config = dict(
    arch='crnn',
    model='CTC audio transcriber',
    dataset='short read English sentences (LibriTTS-R)',
    train_examples=26041,
    n_mels=80,
    hop_length=160,
    input='log_mel',
    spec_augment=True,
    win_length=400,
    tokenizer='char',
    vocab_size=32,
    norm='batchnorm',
    activation='relu',
    channel_attention='eca',
    depths=[1, 1, 2, 1],
    kernel_size=5,
    stem='single',
    widths=[96, 144, 208, 320],
    rnn_width=256,
    rnn='lstm',
    bidirectional=False,
    rnn_residual=True,
    rnn_layers=6,
    optimizer='soap',
    beta2=0.99,
    lr=0.0019,
    beta1=0.95,
    shampoo_beta=0.99,
    eps=1e-08,
    precondition_frequency=50,
    max_precond_dim=1024,
    merge_dims=False,
    one_sided=False,
    adamw_lr_other_params=0.00088,
    steps=500,
    batch_size=64,
    epochs=1.2,
    lr_schedule='wsd',
    decay_fraction=0.4,
    final_lr_fraction=0.05,
    warmup_steps=100,
    weight_decay=0.5,
    adamw_weight_decay_other_params=0.05,
)
Rows from block 5, named by matrix and row number. Each number is 50 + 15 x the weight over its row's rms, rounded and kept within 0 to 99. All counts start at 0.
# weight_hh_l0: LSTM recurrent weights (gates i, f, g, o stacked) (model.rnn.0.rnn.weight_hh_l0, 1024x256), inputs 192-255
weight_hh_l0.755:42 61 52 33 65 41 66 45 42 75 57 40 34 89 40 56 49 59 35 69 72 28 58 59 48 36 33 59 40 45 41 49 34 30 52 45 51 36 60 63 26 65 53 64 46 28 54 55 54 43 28 24 39 54 58 57 41 57 30 48 33 32 05 69
weight_hh_l0.756:75 46 74 53 62 67 47 25 67 62 51 48 49 38 43 88 87 72 46 64 57 33 46 56 61 48 71 54 46 68 64 62 42 66 40 40 48 50 41 32 58 53 79 47 53 26 60 44 48 41 29 94 55 92 45 44 31 62 34 65 34 58 45 47
weight_hh_l0.757:36 46 58 52 31 23 38 50 74 66 66 34 60 13 44 70 41 23 24 50 19 70 52 79 45 37 48 36 65 51 26 82 35 32 36 66 51 53 31 53 68 40 41 62 57 59 40 53 49 34 41 52 45 72 35 45 42 39 65 69 79 49 61 40
weight_hh_l0.758:75 26 65 30 60 53 58 68 16 57 44 17 50 47 38 60 44 71 60 32 57 40 52 86 54 81 43 29 69 72 58 49 43 57 46 56 62 48 47 57 36 57 71 67 80 49 54 37 32 57 64 64 62 31 76 49 81 81 38 29 61 60 67 37
weight_hh_l0.759:84 53 42 40 62 64 67 25 59 64 39 66 62 24 52 41 57 19 50 60 71 78 62 55 42 43 75 53 54 29 75 51 38 65 59 51 56 52 57 39 34 55 42 30 59 48 32 67 41 38 49 33 35 61 53 20 64 52 60 47 28 36 27 64
weight_hh_l0.760:29 35 51 55 18 44 64 43 50 29 44 22 37 39 44 36 23 61 72 38 45 33 73 68 46 41 44 55 45 59 54 40 71 56 38 53 41 52 06 65 72 47 51 36 48 41 59 55 52 55 47 51 46 39 41 42 49 34 69 66 57 58 45 15
weight_hh_l0.761:40 24 42 46 56 67 60 60 59 68 43 35 50 54 53 30 41 60 28 31 22 29 49 63 35 54 29 67 53 71 53 30 67 49 52 25 31 60 66 67 45 79 65 63 46 36 66 46 45 68 81 10 28 52 57 47 78 35 65 13 46 28 31 40
weight_hh_l0.762:74 42 77 50 55 31 35 49 23 68 51 83 58 57 18 31 66 72 50 45 31 68 57 71 44 48 49 19 66 71 49 53 47 42 79 37 40 62 54 46 22 34 35 49 51 37 37 62 43 62 03 62 54 27 42 52 31 76 85 72 69 38 69 60
weight_hh_l0.763:25 23 68 40 36 52 54 34 48 71 49 56 50 12 41 59 49 52 42 56 37 19 75 33 56 39 58 49 61 71 62 46 80 34 52 34 56 47 44 60 35 35 63 52 50 54 44 05 47 62 32 59 56 25 39 63 49 56 44 19 41 43 76 57
weight_hh_l0.764:40 57 61 44 57 36 65 78 45 73 56 40 51 67 58 47 36 36 22 53 14 79 23 70 46 54 59 51 56 52 47 54 68 59 84 58 67 53 44 44 43 42 43 37 40 47 33 66 45 65 46 61 25 31 54 60 43 63 42 47 62 70 62 43
weight_hh_l0.765:50 25 65 44 39 35 38 36 39 39 45 37 41 52 30 69 74 49 36 30 36 64 49 79 69 62 60 71 32 66 56 73 41 78 52 50 39 59 43 53 47 69 59 67 71 61 52 36 70 54 50 56 53 38 56 42 69 39 72 73 72 68 41 53
weight_hh_l0.766:37 88 16 53 25 27 83 24 48 50 46 31 52 78 36 78 28 64 20 27 36 36 57 54 24 56 35 46 48 53 56 58 54 64 64 55 41 38 51 60 39 32 74 39 53 38 40 37 61 40 50 30 50 48 51 35 56 37 66 44 52 61 36 50
weight_hh_l0.767:41 43 33 25 00 56 51 46 32 40 61 60 62 51 47 57 69 46 54 75 40 49 36 48 57 27 55 51 27 47 51 89 70 07 57 27 66 56 52 53 15 42 42 62 86 56 64 57 71 45 30 55 47 70 41 49 40 46 42 51 61 54 58 40
weight_hh_l0.768:46 72 78 38 96 37 82 34 62 56 57 54 88 15 68 66 44 57 59 22 50 41 45 28 41 73 27 53 35 65 69 41 61 49 57 49 48 70 53 36 61 29 43 38 30 49 68 42 29 45 39 55 54 50 54 12 68 52 42 31 36 41 59 34
weight_hh_l0.769:67 53 46 68 88 31 66 78 48 63 50 48 60 50 58 36 75 36 50 36 64 64 34 55 53 59 34 61 38 77 54 61 54 75 37 28 41 47 61 74 58 48 57 39 63 65 61 52 58 46 39 40 70 60 69 44 24 60 59 51 67 38 38 51
weight_hh_l0.770:70 39 31 61 28 81 57 54 29 36 43 66 68 42 62 66 56 47 59 27 43 62 78 34 51 44 53 44 52 30 62 61 61 35 35 25 47 35 65 50 64 49 63 58 43 61 36 55 43 52 55 48 43 64 37 65 64 45 63 56 73 19 56 23
weight_hh_l0.771:45 41 11 78 68 66 30 54 35 55 32 50 54 40 56 70 55 65 71 35 62 22 57 43 44 32 26 59 41 32 21 59 45 50 36 40 34 30 55 58 66 66 43 20 36 62 69 45 34 30 38 40 60 60 53 68 48 48 27 32 51 71 29 51
weight_hh_l0.772:51 61 63 40 57 58 69 33 51 42 52 65 31 50 77 64 38 71 55 34 25 51 22 27 73 60 50 45 70 57 46 46 30 59 23 42 43 45 64 72 72 67 47 52 28 51 52 41 53 63 75 66 70 37 40 47 29 33 35 46 25 58 56 47
weight_hh_l0.773:72 55 50 53 54 40 56 44 43 52 63 44 42 45 38 65 51 47 56 83 43 36 32 43 43 38 53 56 53 61 57 30 68 63 66 38 40 35 72 44 18 50 55 42 51 48 77 42 63 49 56 00 40 60 45 32 45 46 45 33 57 38 27 28
weight_hh_l0.774:37 65 42 41 58 79 41 55 47 43 43 76 58 77 66 39 79 50 79 74 74 43 57 21 56 40 62 32 65 60 30 68 68 42 50 48 48 66 69 50 37 34 50 19 64 48 31 81 66 49 45 61 56 47 33 38 47 50 39 33 43 27 40 62
weight_hh_l0.775:46 60 69 45 29 40 61 49 34 56 36 40 72 27 56 50 66 45 40 24 17 32 27 80 29 62 35 71 67 43 43 53 30 77 68 37 47 59 37 42 46 30 61 48 23 28 69 74 44 28 67 55 58 43 72 67 36 55 56 55 79 44 57 51
weight_hh_l0.776:58 48 62 48 25 43 29 63 59 50 61 53 42 46 50 69 37 70 72 55 57 61 44 46 47 56 38 36 46 27 66 79 71 58 69 71 42 50 68 42 42 49 48 36 44 44 45 46 49 34 54 72 57 57 20 61 62 33 36 44 45 70 64 68
weight_hh_l0.777:78 56 52 46 43 56 25 26 39 58 46 58 34 47 52 64 50 43 48 45 52 56 44 37 17 44 40 59 61 40 41 68 42 77 55 51 40 42 56 44 53 61 39 57 38 38 64 75 34 28 94 19 33 37 35 72 77 22 44 27 58 43 45 42
weight_hh_l0.778:34 47 31 16 62 40 60 58 65 79 70 60 36 99 46 40 82 73 54 35 37 16 71 21 60 53 67 63 33 57 60 54 14 52 55 65 45 59 83 73 36 40 24 29 63 50 49 44 67 76 31 67 49 50 42 64 44 43 49 29 26 45 80 68
weight_hh_l0.779:65 48 62 30 52 51 36 51 64 44 49 46 64 68 39 20 23 23 59 57 52 36 10 51 58 64 80 65 48 45 51 40 71 68 51 12 38 31 52 58 68 57 72 47 38 47 44 44 54 57 41 60 51 29 38 41 52 45 58 32 20 74 50 55
weight_hh_l0.780:62 61 50 52 47 40 51 36 54 47 31 65 42 10 45 53 44 32 57 42 32 42 46 57 56 38 24 72 59 41 44 59 70 38 25 44 39 37 31 54 72 38 78 35 34 42 43 57 57 31 71 52 50 57 25 50 81 57 80 46 54 49 48 72
weight_hh_l0.781:50 66 49 67 75 57 36 34 37 29 52 65 70 75 45 51 50 71 56 39 57 44 39 71 53 69 55 56 52 20 73 42 69 70 44 53 49 48 50 60 57 33 57 61 88 62 40 46 47 57 32 61 60 52 13 69 50 74 39 45 22 47 52 39
weight_hh_l0.782:56 70 53 70 48 78 47 30 21 45 63 90 39 41 41 47 74 26 31 42 57 37 46 73 42 53 38 23 33 42 61 35 49 65 77 26 38 36 45 35 53 64 73 70 52 57 54 82 45 41 49 71 55 60 57 34 32 27 31 56 32 42 49 25
weight_hh_l0.783:48 12 44 38 30 47 48 28 46 51 53 56 63 57 67 36 44 19 49 30 22 36 21 87 62 47 55 48 51 46 35 27 21 47 43 60 50 53 47 54 82 42 64 42 75 47 70 31 99 80 75 30 47 40 53 41 43 36 67 55 55 25 48 27
weight_hh_l0.784:52 55 67 47 49 69 40 26 43 38 48 53 61 40 66 75 42 48 72 46 48 40 44 33 53 45 51 37 39 22 76 49 44 60 42 41 38 42 51 40 59 43 68 33 49 59 64 44 69 40 52 31 56 33 33 45 48 54 30 48 48 63 15 77
weight_hh_l0.785:72 50 47 63 34 37 04 40 57 72 65 78 36 33 40 62 34 46 57 64 40 35 47 56 47 46 50 67 41 46 30 73 55 66 30 41 63 69 61 30 47 59 41 20 60 50 53 28 32 39 81 32 40 76 45 49 54 45 67 31 75 85 38 62
weight_hh_l0.786:23 62 58 47 39 34 70 40 38 63 61 48 56 58 49 48 24 47 58 47 60 31 51 37 73 69 40 55 52 69 63 45 29 44 54 78 65 43 52 36 50 38 32 54 53 54 48 58 62 53 25 28 35 58 28 62 32 52 55 76 39 59 44 59
weight_hh_l0.787:58 53 35 29 72 49 33 48 74 50 29 69 66 58 78 51 36 24 39 47 56 48 25 55 70 70 42 64 31 51 53 57 29 42 39 45 64 75 47 49 59 65 64 71 39 61 43 46 24 37 59 53 52 31 39 40 45 62 56 58 55 70 62 31
weight_hh_l0.788:40 43 70 28 62 51 22 34 50 73 37 43 60 40 71 51 42 44 75 68 56 45 46 52 46 69 58 57 25 58 34 27 56 55 70 46 52 60 59 82 37 62 64 28 72 48 39 30 63 45 52 30 26 22 45 51 53 50 43 58 57 43 53 71
weight_hh_l0.789:66 64 53 66 38 34 42 64 55 54 48 70 18 59 53 23 76 54 46 58 39 61 56 37 27 55 70 54 62 32 79 20 56 52 57 50 52 56 30 55 58 59 65 61 34 28 63 38 45 74 62 53 47 38 43 38 25 51 66 60 69 61 57 48
weight_hh_l0.790:65 62 59 48 58 52 71 32 58 43 72 66 50 53 56 73 42 41 41 71 39 36 34 58 58 44 71 55 56 61 39 28 52 46 58 57 35 28 47 40 52 46 57 58 51 49 35 20 31 43 29 23 43 42 50 46 75 55 27 30 15 50 33 33
weight_hh_l0.791:53 48 52 54 53 62 78 69 52 52 59 48 57 43 40 47 69 46 49 26 56 55 36 92 40 40 70 59 57 58 46 63 34 38 40 25 69 55 45 44 60 62 40 45 39 56 38 72 53 44 67 65 57 47 45 45 67 47 42 25 47 60 44 36
weight_hh_l0.792:33 49 62 25 51 26 43 56 53 56 77 80 72 81 30 35 37 31 43 78 29 30 27 97 51 34 27 53 42 50 55 61 53 76 68 55 60 61 48 64 71 56 52 39 36 41 38 36 58 58 56 29 36 53 40 57 46 49 63 46 48 11 75 46
weight_hh_l0.793:72 35 39 56 57 39 61 27 44 33 40 50 23 63 76 37 24 52 38 50 55 77 42 48 48 38 40 41 60 45 68 25 49 58 29 48 53 57 49 55 71 63 66 50 57 45 48 49 51 53 66 33 70 27 73 34 37 33 46 68 36 80 54 43
weight_hh_l0.794:49 43 45 30 65 34 36 28 67 68 53 71 75 67 48 33 76 41 62 69 20 56 48 53 71 43 61 62 40 30 65 44 38 58 51 45 77 73 48 80 39 47 40 20 42 40 61 46 53 60 62 44 65 49 62 21 48 55 47 64 50 46 61 55
weight_hh_l0.795:61 21 45 73 65 55 48 67 52 40 62 28 64 68 73 38 48 31 29 44 59 26 47 49 52 42 77 39 69 41 59 71 48 09 57 38 50 43 45 47 71 81 60 56 58 49 30 60 50 50 45 36 56 53 65 40 21 50 59 63 49 53 62 54
weight_hh_l0.796:37 79 35 38 75 29 40 44 75 52 64 48 77 66 86 18 59 48 70 48 58 68 51 45 69 70 30 38 46 66 71 34 70 25 69 61 44 56 52 67 57 32 46 74 43 71 70 62 34 45 40 39 63 57 73 44 59 54 54 73 53 68 49 49
weight_hh_l0.797:60 48 70 51 60 29 78 53 41 34 33 73 49 63 50 33 73 36 49 40 39 82 22 50 83 73 49 44 72 46 51 53 64 17 53 44 59 42 57 76 28 50 48 31 22 41 48 29 60 54 37 49 68 47 62 39 74 57 68 66 51 65 52 20
weight_hh_l0.798:39 57 56 45 97 86 34 54 34 46 31 65 78 35 39 30 69 39 49 56 39 27 72 53 73 55 24 93 39 75 59 51 47 14 59 62 60 52 46 60 62 60 58 51 65 47 52 52 48 51 33 79 60 54 35 57 69 21 33 63 31 40 42 45
weight_hh_l0.799:41 52 46 57 73 48 58 54 56 57 81 34 54 38 55 68 62 53 85 39 41 54 63 77 32 51 47 34 66 48 38 58 53 27 36 54 29 63 48 72 32 65 37 62 82 50 58 53 43 38 48 31 49 61 37 36 40 47 53 38 54 61 22 69
weight_hh_l0.800:49 67 40 58 49 42 33 49 52 64 57 55 54 41 55 41 56 32 21 47 50 56 45 63 66 54 46 79 57 48 61 35 52 49 60 65 56 19 76 46 60 57 52 68 61 50 36 64 27 32 48 24 34 47 49 65 65 26 41 35 66 77 24 11
weight_hh_l0.801:63 41 73 64 52 51 49 50 29 34 38 58 70 57 34 52 53 48 62 72 49 48 44 77 60 62 61 35 29 57 43 71 74 36 47 60 51 57 71 53 64 66 70 47 56 72 47 37 46 66 52 31 65 72 29 73 35 28 35 25 35 61 90 51