From a checkpoint of a small CTC audio transcriber.
Data: 26041 training examples, 1.2 epochs.
Rows from block 2 of a small CTC audio transcriber, named by matrix and row number. Each number is 500 + 40 x the weight over its row's rms, rounded and kept within 0 to 999. All counts start at 0. Numbers have three digits each.
Before each channel's rows are labels from the 100 clips, of 14976, where the channel reaches its highest value: "loudest" is the band of the loudest frequency at the time of the peak. Only what is clearly more common there than usual is listed. The data: short read English sentences (LibriTTS-R). In brackets: how many of the 100.
# conv: width-5 conv (model.blocks.2.conv.weight, 208x144x5, each kernel summed), inputs 96-143

loudest: 500 to 1000 Hz (38); 250 to 500 Hz (30)
conv.130:471486588564464450480506482440518486493525504499493453513476472521466424477467488446493492450452471429454510499476466495463522492566499496505502

loudest: 1000 to 2000 Hz (38)
conv.80:491500470506468425509438490485504471558474452577541482506557466464514529450468565519548461539559543538541470577472509485582517551501501421477569

loudest: 250 to 500 Hz (49)
conv.117:571501491555471532528550487522477456554545557475509491475542503449495505454520556549450479543560471441508501493488524545549570511462563543559477

loudest: 4000 to 8000 Hz (85)
conv.37:476440425523485525507509493481454438465529501499531430463537543532577473548608494513507485498449505474571496465475473499490488542543455452492542

loudest: 2000 to 4000 Hz (66)
conv.153:498550539528470465494521491529528475506453427515473547509498482545518549506518580490604523511473464533501495540465561535499460469465551564515494

loudest: 250 to 500 Hz (62)
conv.30:554527540519406496435472427505544510494443507507499501472434560446482502520527462466496506507518542536470461515468492515514500519553491471577481

loudest: 1000 to 2000 Hz (52)
conv.126:541578494502529417452527547569518533553489465487542553456459452482511453509426472572508478498503470535449478519465548481521547477491483446413542

loudest: 500 to 1000 Hz (38)
conv.66:456492521457524497501494550490458463486495534455457414522508464448526545519485506481572510443487466507422519571515552551545493440500497515503445

loudest: 250 to 500 Hz (43)
conv.82:534508482548531439556479503575507465544469467560439540534493515504474495454518538458433490480575556497525474532473440479495506502425442453481450

loudest: 4000 to 8000 Hz (52); 2000 to 4000 Hz (31)
conv.186:517468536473514481587447512499509494548513544451439507479605497522579487522519515470535538470514503569536515479465438608500454497540493583450496

loudest: 250 to 500 Hz (40)
conv.196:546524553481556520511517522460559480515490523494487447576460527548459482519475461484474508541460458451529483550429542462581470541535557445576422

loudest: 2000 to 4000 Hz (32)
conv.94:522447541473571538468547492491509430430489565497500455509480532472552458457498452555532464462521537538519484475467515556486468480495496565476485

loudest: 250 to 500 Hz (34)
conv.85:579451472601440474500499491537506503504499545465533415501518531475478508530543503499488484485555527413501491510559431479511562509538439561487483

loudest: 2000 to 4000 Hz (52); 4000 to 8000 Hz (45)
conv.96:452470465526512512585554536484538483515507472464500543464464504470506474426489520444466529448487553502615540492442527493476505553480546511541482

loudest: 500 to 1000 Hz (36)
conv.158:435482455397449506422471483478472509442446466498476409539463479461476441529454520462437473460510486433535408548566503429448538460554490474552496

loudest: 500 to 1000 Hz (33); 1000 to 2000 Hz (25)
conv.75:482504517393535519532476524474521487487522471460486520530501462483468513508525570461510428447564460492546484512529461442473495484475526537595529

loudest: 250 to 500 Hz (57)
conv.133:478526470661511495553457496506480514563433451508499467517431492459440526562474521504505452503493455516522535480481499500478538456498554519444553

loudest: 2000 to 4000 Hz (30)
conv.11:434545459461453455408466499507566486478505461424500441410462442519552469526471470475526486489484547477459503483476511479565506505482487475437486

loudest: 500 to 1000 Hz (55)
conv.147:424485584523577420515485412567462526510494504559490569471451473591558458515435472537445476512515518523512512528468554458534538529515522505444457

loudest: 2000 to 4000 Hz (58)
conv.132:514498459499593476578442431555475522512477510522436512487475484527508430471486531502527475483487527505490518471475482410452521490499542550533472

loudest: 500 to 1000 Hz (32)
conv.72:488488477518499492498464495513493501492449522502506525480547476616539441478484523542452496467518593530494530512480427498528452478474498492468542

loudest: 250 to 500 Hz (25)
conv.141:503544537413538610521497510517541464478487429463503444498492465502452496460502483538471511542480519535519489512443588490568488504486480458461463

loudest: 250 to 500 Hz (52); 500 to 1000 Hz (27)
conv.47:490441554502526491536497484538509411528485446543538437503476440564518483469527550495517434527538427488426552533560553501505511429425523550543428

loudest: 2000 to 4000 Hz (47)
conv.144:525406524553467430621584551479454496584548482473520508648507491569477486471492477502466561530554436521489518508535487496512539529535554597502483

loudest: 2000 to 4000 Hz (66); 4000 to 8000 Hz (29)
conv.86:420481458545505478498509451463465508505547504474459462486527503502544486470520515558569464534516467515484507461525486603461461497469493519423522

loudest: 500 to 1000 Hz (30)
conv.60:495563472536498462544513472504459453476509415497517532483497525506493515491488510468528516575461519500471492507462482437435478620495470478552468

loudest: 500 to 1000 Hz (28)
conv.207:472531502515501494484509482512512502521518514463504450374589453482517569487522534493520508494455501514535494511524544484525436522478495566491465

loudest: 250 to 500 Hz (52)
conv.159:570511508564467491443540516510532500511485528528430458453530485454444459503517591397508491537510468482505515489524502547518487494486525498514486

loudest: 500 to 1000 Hz (47)
conv.18:505545431624542531556417428575460549582461445543524466453481484573468484431490489486549503509499563530490568469495434471483537470455503490508579

loudest: 250 to 500 Hz (44); 500 to 1000 Hz (40)
conv.24:439523512475492561561525466515509441449498467420551422396511438442457457464550491533544494477576550554548518494490541551480526494554501543431459

loudest: 500 to 1000 Hz (42)
conv.58:468431584443583508508470573471497541486537502533482494493594544550483502493519558469519455441510544468403485472527473538531447466460492521509479

loudest: 2000 to 4000 Hz (84)
conv.90:486459456503525443557512481401526444525511533454489538445524484466563436514563585505560486452518455519559472431466410513463506474476522509508442

loudest: 500 to 1000 Hz (54); 250 to 500 Hz (28)
conv.98:463513481507476496502525542498492459446515470450514508532478508431538540511467547488543510537488431519570486523510472495491588555525480478519529

loudest: 500 to 1000 Hz (39); 1000 to 2000 Hz (25)
conv.93:473458471520607470461515503460483476465564502527518580466555506620484520470479475564480516442464546489556461487573463448575524517503462480502497

loudest: 250 to 500 Hz (54)
conv.154:518505523459623563480500472446482484416446541473475510565496484445481450507459487528502465520440496482483470497499490499536446523560480497532439

loudest: 250 to 500 Hz (58)
conv.2:497407540546489468523578517473526481505584490454540529617494442654483512554496479495527527480419577552544493515518538564528501527577477503493469

loudest: 250 to 500 Hz (45); 500 to 1000 Hz (30)
conv.201:472558548480555488444518505448507450483435435490434452490443475507456466520449479452499564486557487466491470537431459489544541518571437447540473

loudest: 250 to 500 Hz (25)
conv.69:493514484437525450529535500580531516558559453514442462562452516469471501502485490594390504484564470483516530534476470452494562483453491572527497

loudest: 250 to 500 Hz (52)
conv.49:553512482503534526495568508456522439426539540423546522466503507465491468501499447479476485548476501485478523480452511477494497551484513570458487

loudest: 500 to 1000 Hz (56)
conv.146:522540499485504502494520561485477462546512562576488573516545574539563545546456566474461588477475467528526538493557493462502518479526472509530504

loudest: 250 to 500 Hz (26)
conv.151:484555519471402591457517479454407511433510515530459548475430481413444450535518569482467539499476510400497482494584504436491486510505503451543529

loudest: 500 to 1000 Hz (54)
conv.125:469432491427506513522437432477485522488502506451445494510495490470504520484447542527508512500524544460504402437541486542491502474502538516505475

loudest: 250 to 500 Hz (27)
conv.19:460513473450424504445508467480505471478519583502498426487528473460502487494513435575491494544522510468465496490456461470506470497487444474604470

loudest: 2000 to 4000 Hz (32); 4000 to 8000 Hz (32)
conv.110:463517391484477491530515558485470530501522531477512528491480511508551541550470538475578492461504449553501489470474473529482460527549387474516540

loudest: 500 to 1000 Hz (28)
conv.200:515537529541536516575490466479495468483516453543501557508476503557458535492539519465452583466485498518559477471458480417541420577543491530540488

loudest: 500 to 1000 Hz (63)
conv.142:495443485473561463514529543460444519540455478525521439401505459479499499541434535467489409420510406487498521521443506482537464509503520476529526

loudest: 250 to 500 Hz (26)
conv.4:508440547547527495454590439503506471463532486570451490550476558469510514466468581497462411508508478524535497515453454516437518495562502480579406

loudest: 250 to 500 Hz (43)
conv.166:422439515547474515456543499430532499452545548502542473478471505516529540557524528520542456510570523444472523514467480535480390468485514498480482

loudest: 250 to 500 Hz (35)
conv.71:461531554487538540431509450467481476428478467521467463610502441476439428506471494531481484475496505437462521517506512491520537540533457458568467

loudest: 2000 to 4000 Hz (35)
conv.113:569492471478493503505546454530573501553523505501476537486438456552457443477461461489549497493502450514578523524549571477450555527499495499505485

loudest: 250 to 500 Hz (29)
conv.5:534539479505463478496529467504465498560487489535477544548542484522493554485490521440448470489503510451440480507524523429528529556453500456487418

loudest: 250 to 500 Hz (55)
conv.190:464512480368437525418477522439465488468445465482495475476514469480537477552522567522456467555534476442496437564535418470475475527483516512467509

loudest: 500 to 1000 Hz (37)
conv.176:477510511514483501513403467517522499517415487453540521480501501452519471442477464532442411440547528552523512418527464505459488469417503536461526

loudest: 1000 to 2000 Hz (32)
conv.193:439543479483519457487488547506446436541493489513458606461590509570534523519446494511510475492480452545518498513547533509485408561491453466493522

loudest: 250 to 500 Hz (47); 500 to 1000 Hz (28)
conv.45:536488531463670442494433522487500470489476462518547451518504497526524580531461463510427442498421457518453500548459515498591467468532501459516490

loudest: 2000 to 4000 Hz (33)
conv.174:506525502495511453476483456575529482528484543522503434467487466477525534494518505512565477529509515533487508463478559512536447530510585504493476

loudest: 250 to 500 Hz (28)
conv.99:496482482434461503469609563511454465433536532566484512498525508498508535470494577510511480418537548536461503554493508436534516453587536457514393

loudest: 250 to 500 Hz (35)
conv.134:515467501502600488471511517490454501550476503507490427479528523541567603460537444465479514499507559482527444567504480511543484478459439455457442

loudest: 250 to 500 Hz (41)
conv.195:532461539500481485444501448433486496471441510508450433404496442420539504478531522557466487525554494441501477531502478518490522462514553556557503

loudest: 250 to 500 Hz (55)
conv.79:561494528620495519497487455507533460511465441517545526589510591493529466504503462483537518524476471499499549517488503527544441570519520436497520

loudest: 250 to 500 Hz (44); 500 to 1000 Hz (27)
conv.43:591497549502557545488484510504555484633457530493501438578487577512510525490532506433520506480494404438509565559497556446535469492510533556613502

loudest: 250 to 500 Hz (41)
conv.168:567570484488502475447533467483453509544512517532494487471606436449496495462509555420460527538542494465516508496416455498467475516442562477580435

loudest: 2000 to 4000 Hz (49)
conv.89:516441526437586462547486548572537467487519536579453525478525521528477504620531507562525495495487492532561435511447535508462557493462471523478479

loudest: 2000 to 4000 Hz (58)
conv.112:460512579482479492495447514460457490507483455494531375413519476501420506511494523435532469504536401471522445557504540570506510509518482545480472

loudest: 2000 to 4000 Hz (69); 4000 to 8000 Hz (25)
conv.188:507504486539531509435565466465531522496564478495521525492489487511534450510389514496529565493464573483559417520516515506509432546519474505484498

loudest: 4000 to 8000 Hz (66)
conv.136:490504497501465558542483553473529506493532532515483525510537544482500543505539535495619478506483463585442516532419563595490479459540454402588520

loudest: 250 to 500 Hz (40)
conv.64:490533449480516548473531456598480472494472481513463480447482511528535503476438456519395460560498598542504486495515476499521475505505531457476382

loudest: 2000 to 4000 Hz (44); 4000 to 8000 Hz (40)
conv.54:407499484482492411489531555543394521467516482577520525547479528469519470468456564519527443547480490534535480487447501561531470462518508538568570

loudest: 250 to 500 Hz (53)
conv.119:555480479557499498557521507486517519550488489435463526483500462460453526507521543505435566551495481515524428463570493454538578468457533463462481

loudest: 4000 to 8000 Hz (52)
conv.65:435559534417509502558488494473548484487498527471489474407504533554524459510510500444562539457499521478510531516524484567618536563493489476491497

loudest: 2000 to 4000 Hz (38); 1000 to 2000 Hz (26)
conv.46:464501504399566537538508545497501572531509598492500553543488475567454499476472456512500498522497408544473476546517505447535535514516485491590542

loudest: 250 to 500 Hz (39)
conv.122:530507491497420482405572509498507459434504530564460516472531525493518488494563561508527499589474518453533521510508484478487474456477490502493501

loudest: 250 to 500 Hz (41)
conv.3:554484489595488510490554433449494469527482512587513548481501435494501508514515564548481504496442545427524505541466518446456477497542511456512484

loudest: 250 to 500 Hz (28)
conv.206:555527497485519575563513506515536491503481469464504445385485487456479371540510448448483559527449503569562460522470519509534427514452475510469423

loudest: 250 to 500 Hz (36); 500 to 1000 Hz (26)
conv.106:485489509468594525535443464458566486508488470525502576554466448493499410437475503509478487448514497476482538513490403477480547476486513456512476

loudest: 2000 to 4000 Hz (39)
conv.120:450434524510523467438523434513511472407497483460537525493429485463511455446522465515560482473457491495562458444482539544513561518537438568448501

loudest: 500 to 1000 Hz (45); 250 to 500 Hz (33)
conv.88:466463461534533501567485440423465439582479476512450469516500509441438482452497566471498489491510514468563487375447450524504515478467490552528484

loudest: 500 to 1000 Hz (46); 1000 to 2000 Hz (35)
conv.145:484456509485577436536477482538450510422505439503489543548480542553486530474477440548473474508500581542484448496502528466503516517481531496500486

loudest: 4000 to 8000 Hz (47)
conv.114:507534509506527527586484501574498504499476500452539499499484495527476550576536462507541510540520491548513443565511540531550447541505428400488436

loudest: 500 to 1000 Hz (39); 250 to 500 Hz (35)
conv.180:514581476500467544525512405469491473440454536537432504472445537451565523480522519533498412512539493547549502495487477502453453463506551484463475

loudest: 500 to 1000 Hz (42); 250 to 500 Hz (32)
conv.181:451532468501491488546441562503500493489482407456425479499471473457465550529501547574459405515513483486501476575512547528515501486522467464450503

loudest: 4000 to 8000 Hz (28)
conv.194:551418524487507480514459512498567449508505532439508518538561500558514559503495531434448472486456470456488465529417478511555421523458485428480456

loudest: 250 to 500 Hz (37)
conv.70:507513474467491478459561507542494510503469519502541619504550502523510556552540558504441564482519482422505509494477460457443522529468439573515470

loudest: 250 to 500 Hz (39)
conv.15:527520486506425563480548477549528458472495399430469512498536504473522505495535491495399501555510498431593501541429467513513505535584564456503499

loudest: 250 to 500 Hz (25)
conv.10:475546510487570543531378395516577519489423443506516469488523598547509509477476450449475488459515532551473552478520424456487500519501524494517535

loudest: 250 to 500 Hz (25)
conv.50:531454504494487428582459499497494538465546512526482611494511566469517495462515473458512519532507477506542461450481501489486525550487476557478547

loudest: 250 to 500 Hz (67)
conv.63:511473534511371523504473510450474472507494519503534513446467486443498497591545568525585469470478548449522475477452443511548438494513549529570528

loudest: 500 to 1000 Hz (44)
conv.171:557486486537598563470458480487511507512516506466493497507436445478537441506520482493440459495570508507475544444584434441513572487501504523482529

loudest: 250 to 500 Hz (30)
conv.143:516478493457583428465510507479454445494499443411527524504544499555503492484460454450444483476435499493527529494533523517566473564496486521514512

loudest: 2000 to 4000 Hz (30)
conv.109:484539512491486460582550509587499447544493518452569507508501485472492458515452455472577503477558492639475486498509587524502493521439452595513435

loudest: 4000 to 8000 Hz (50); 2000 to 4000 Hz (33)
conv.199:564545458447497461521546533517563463529568559425537478454518473488614584537536428478555533469443468547504478488487528545517486548492448466506505

loudest: 500 to 1000 Hz (30)
conv.6:546493475417443484412528570588469525515471527551514482436548535536580482530451475544503430471485506497522475576519439521473525489466544499456522

loudest: 2000 to 4000 Hz (38)
conv.8:448497442553544463528535492440511475452483478511448452544488486501513420505521464509499542525472506540511471501561437500479429512477475597454572

loudest: 250 to 500 Hz (25)
conv.97:465415532493502534618481529477543504421534488470542453552477497457439502515532462418544524487461489468510496497516444541500454446534503478529457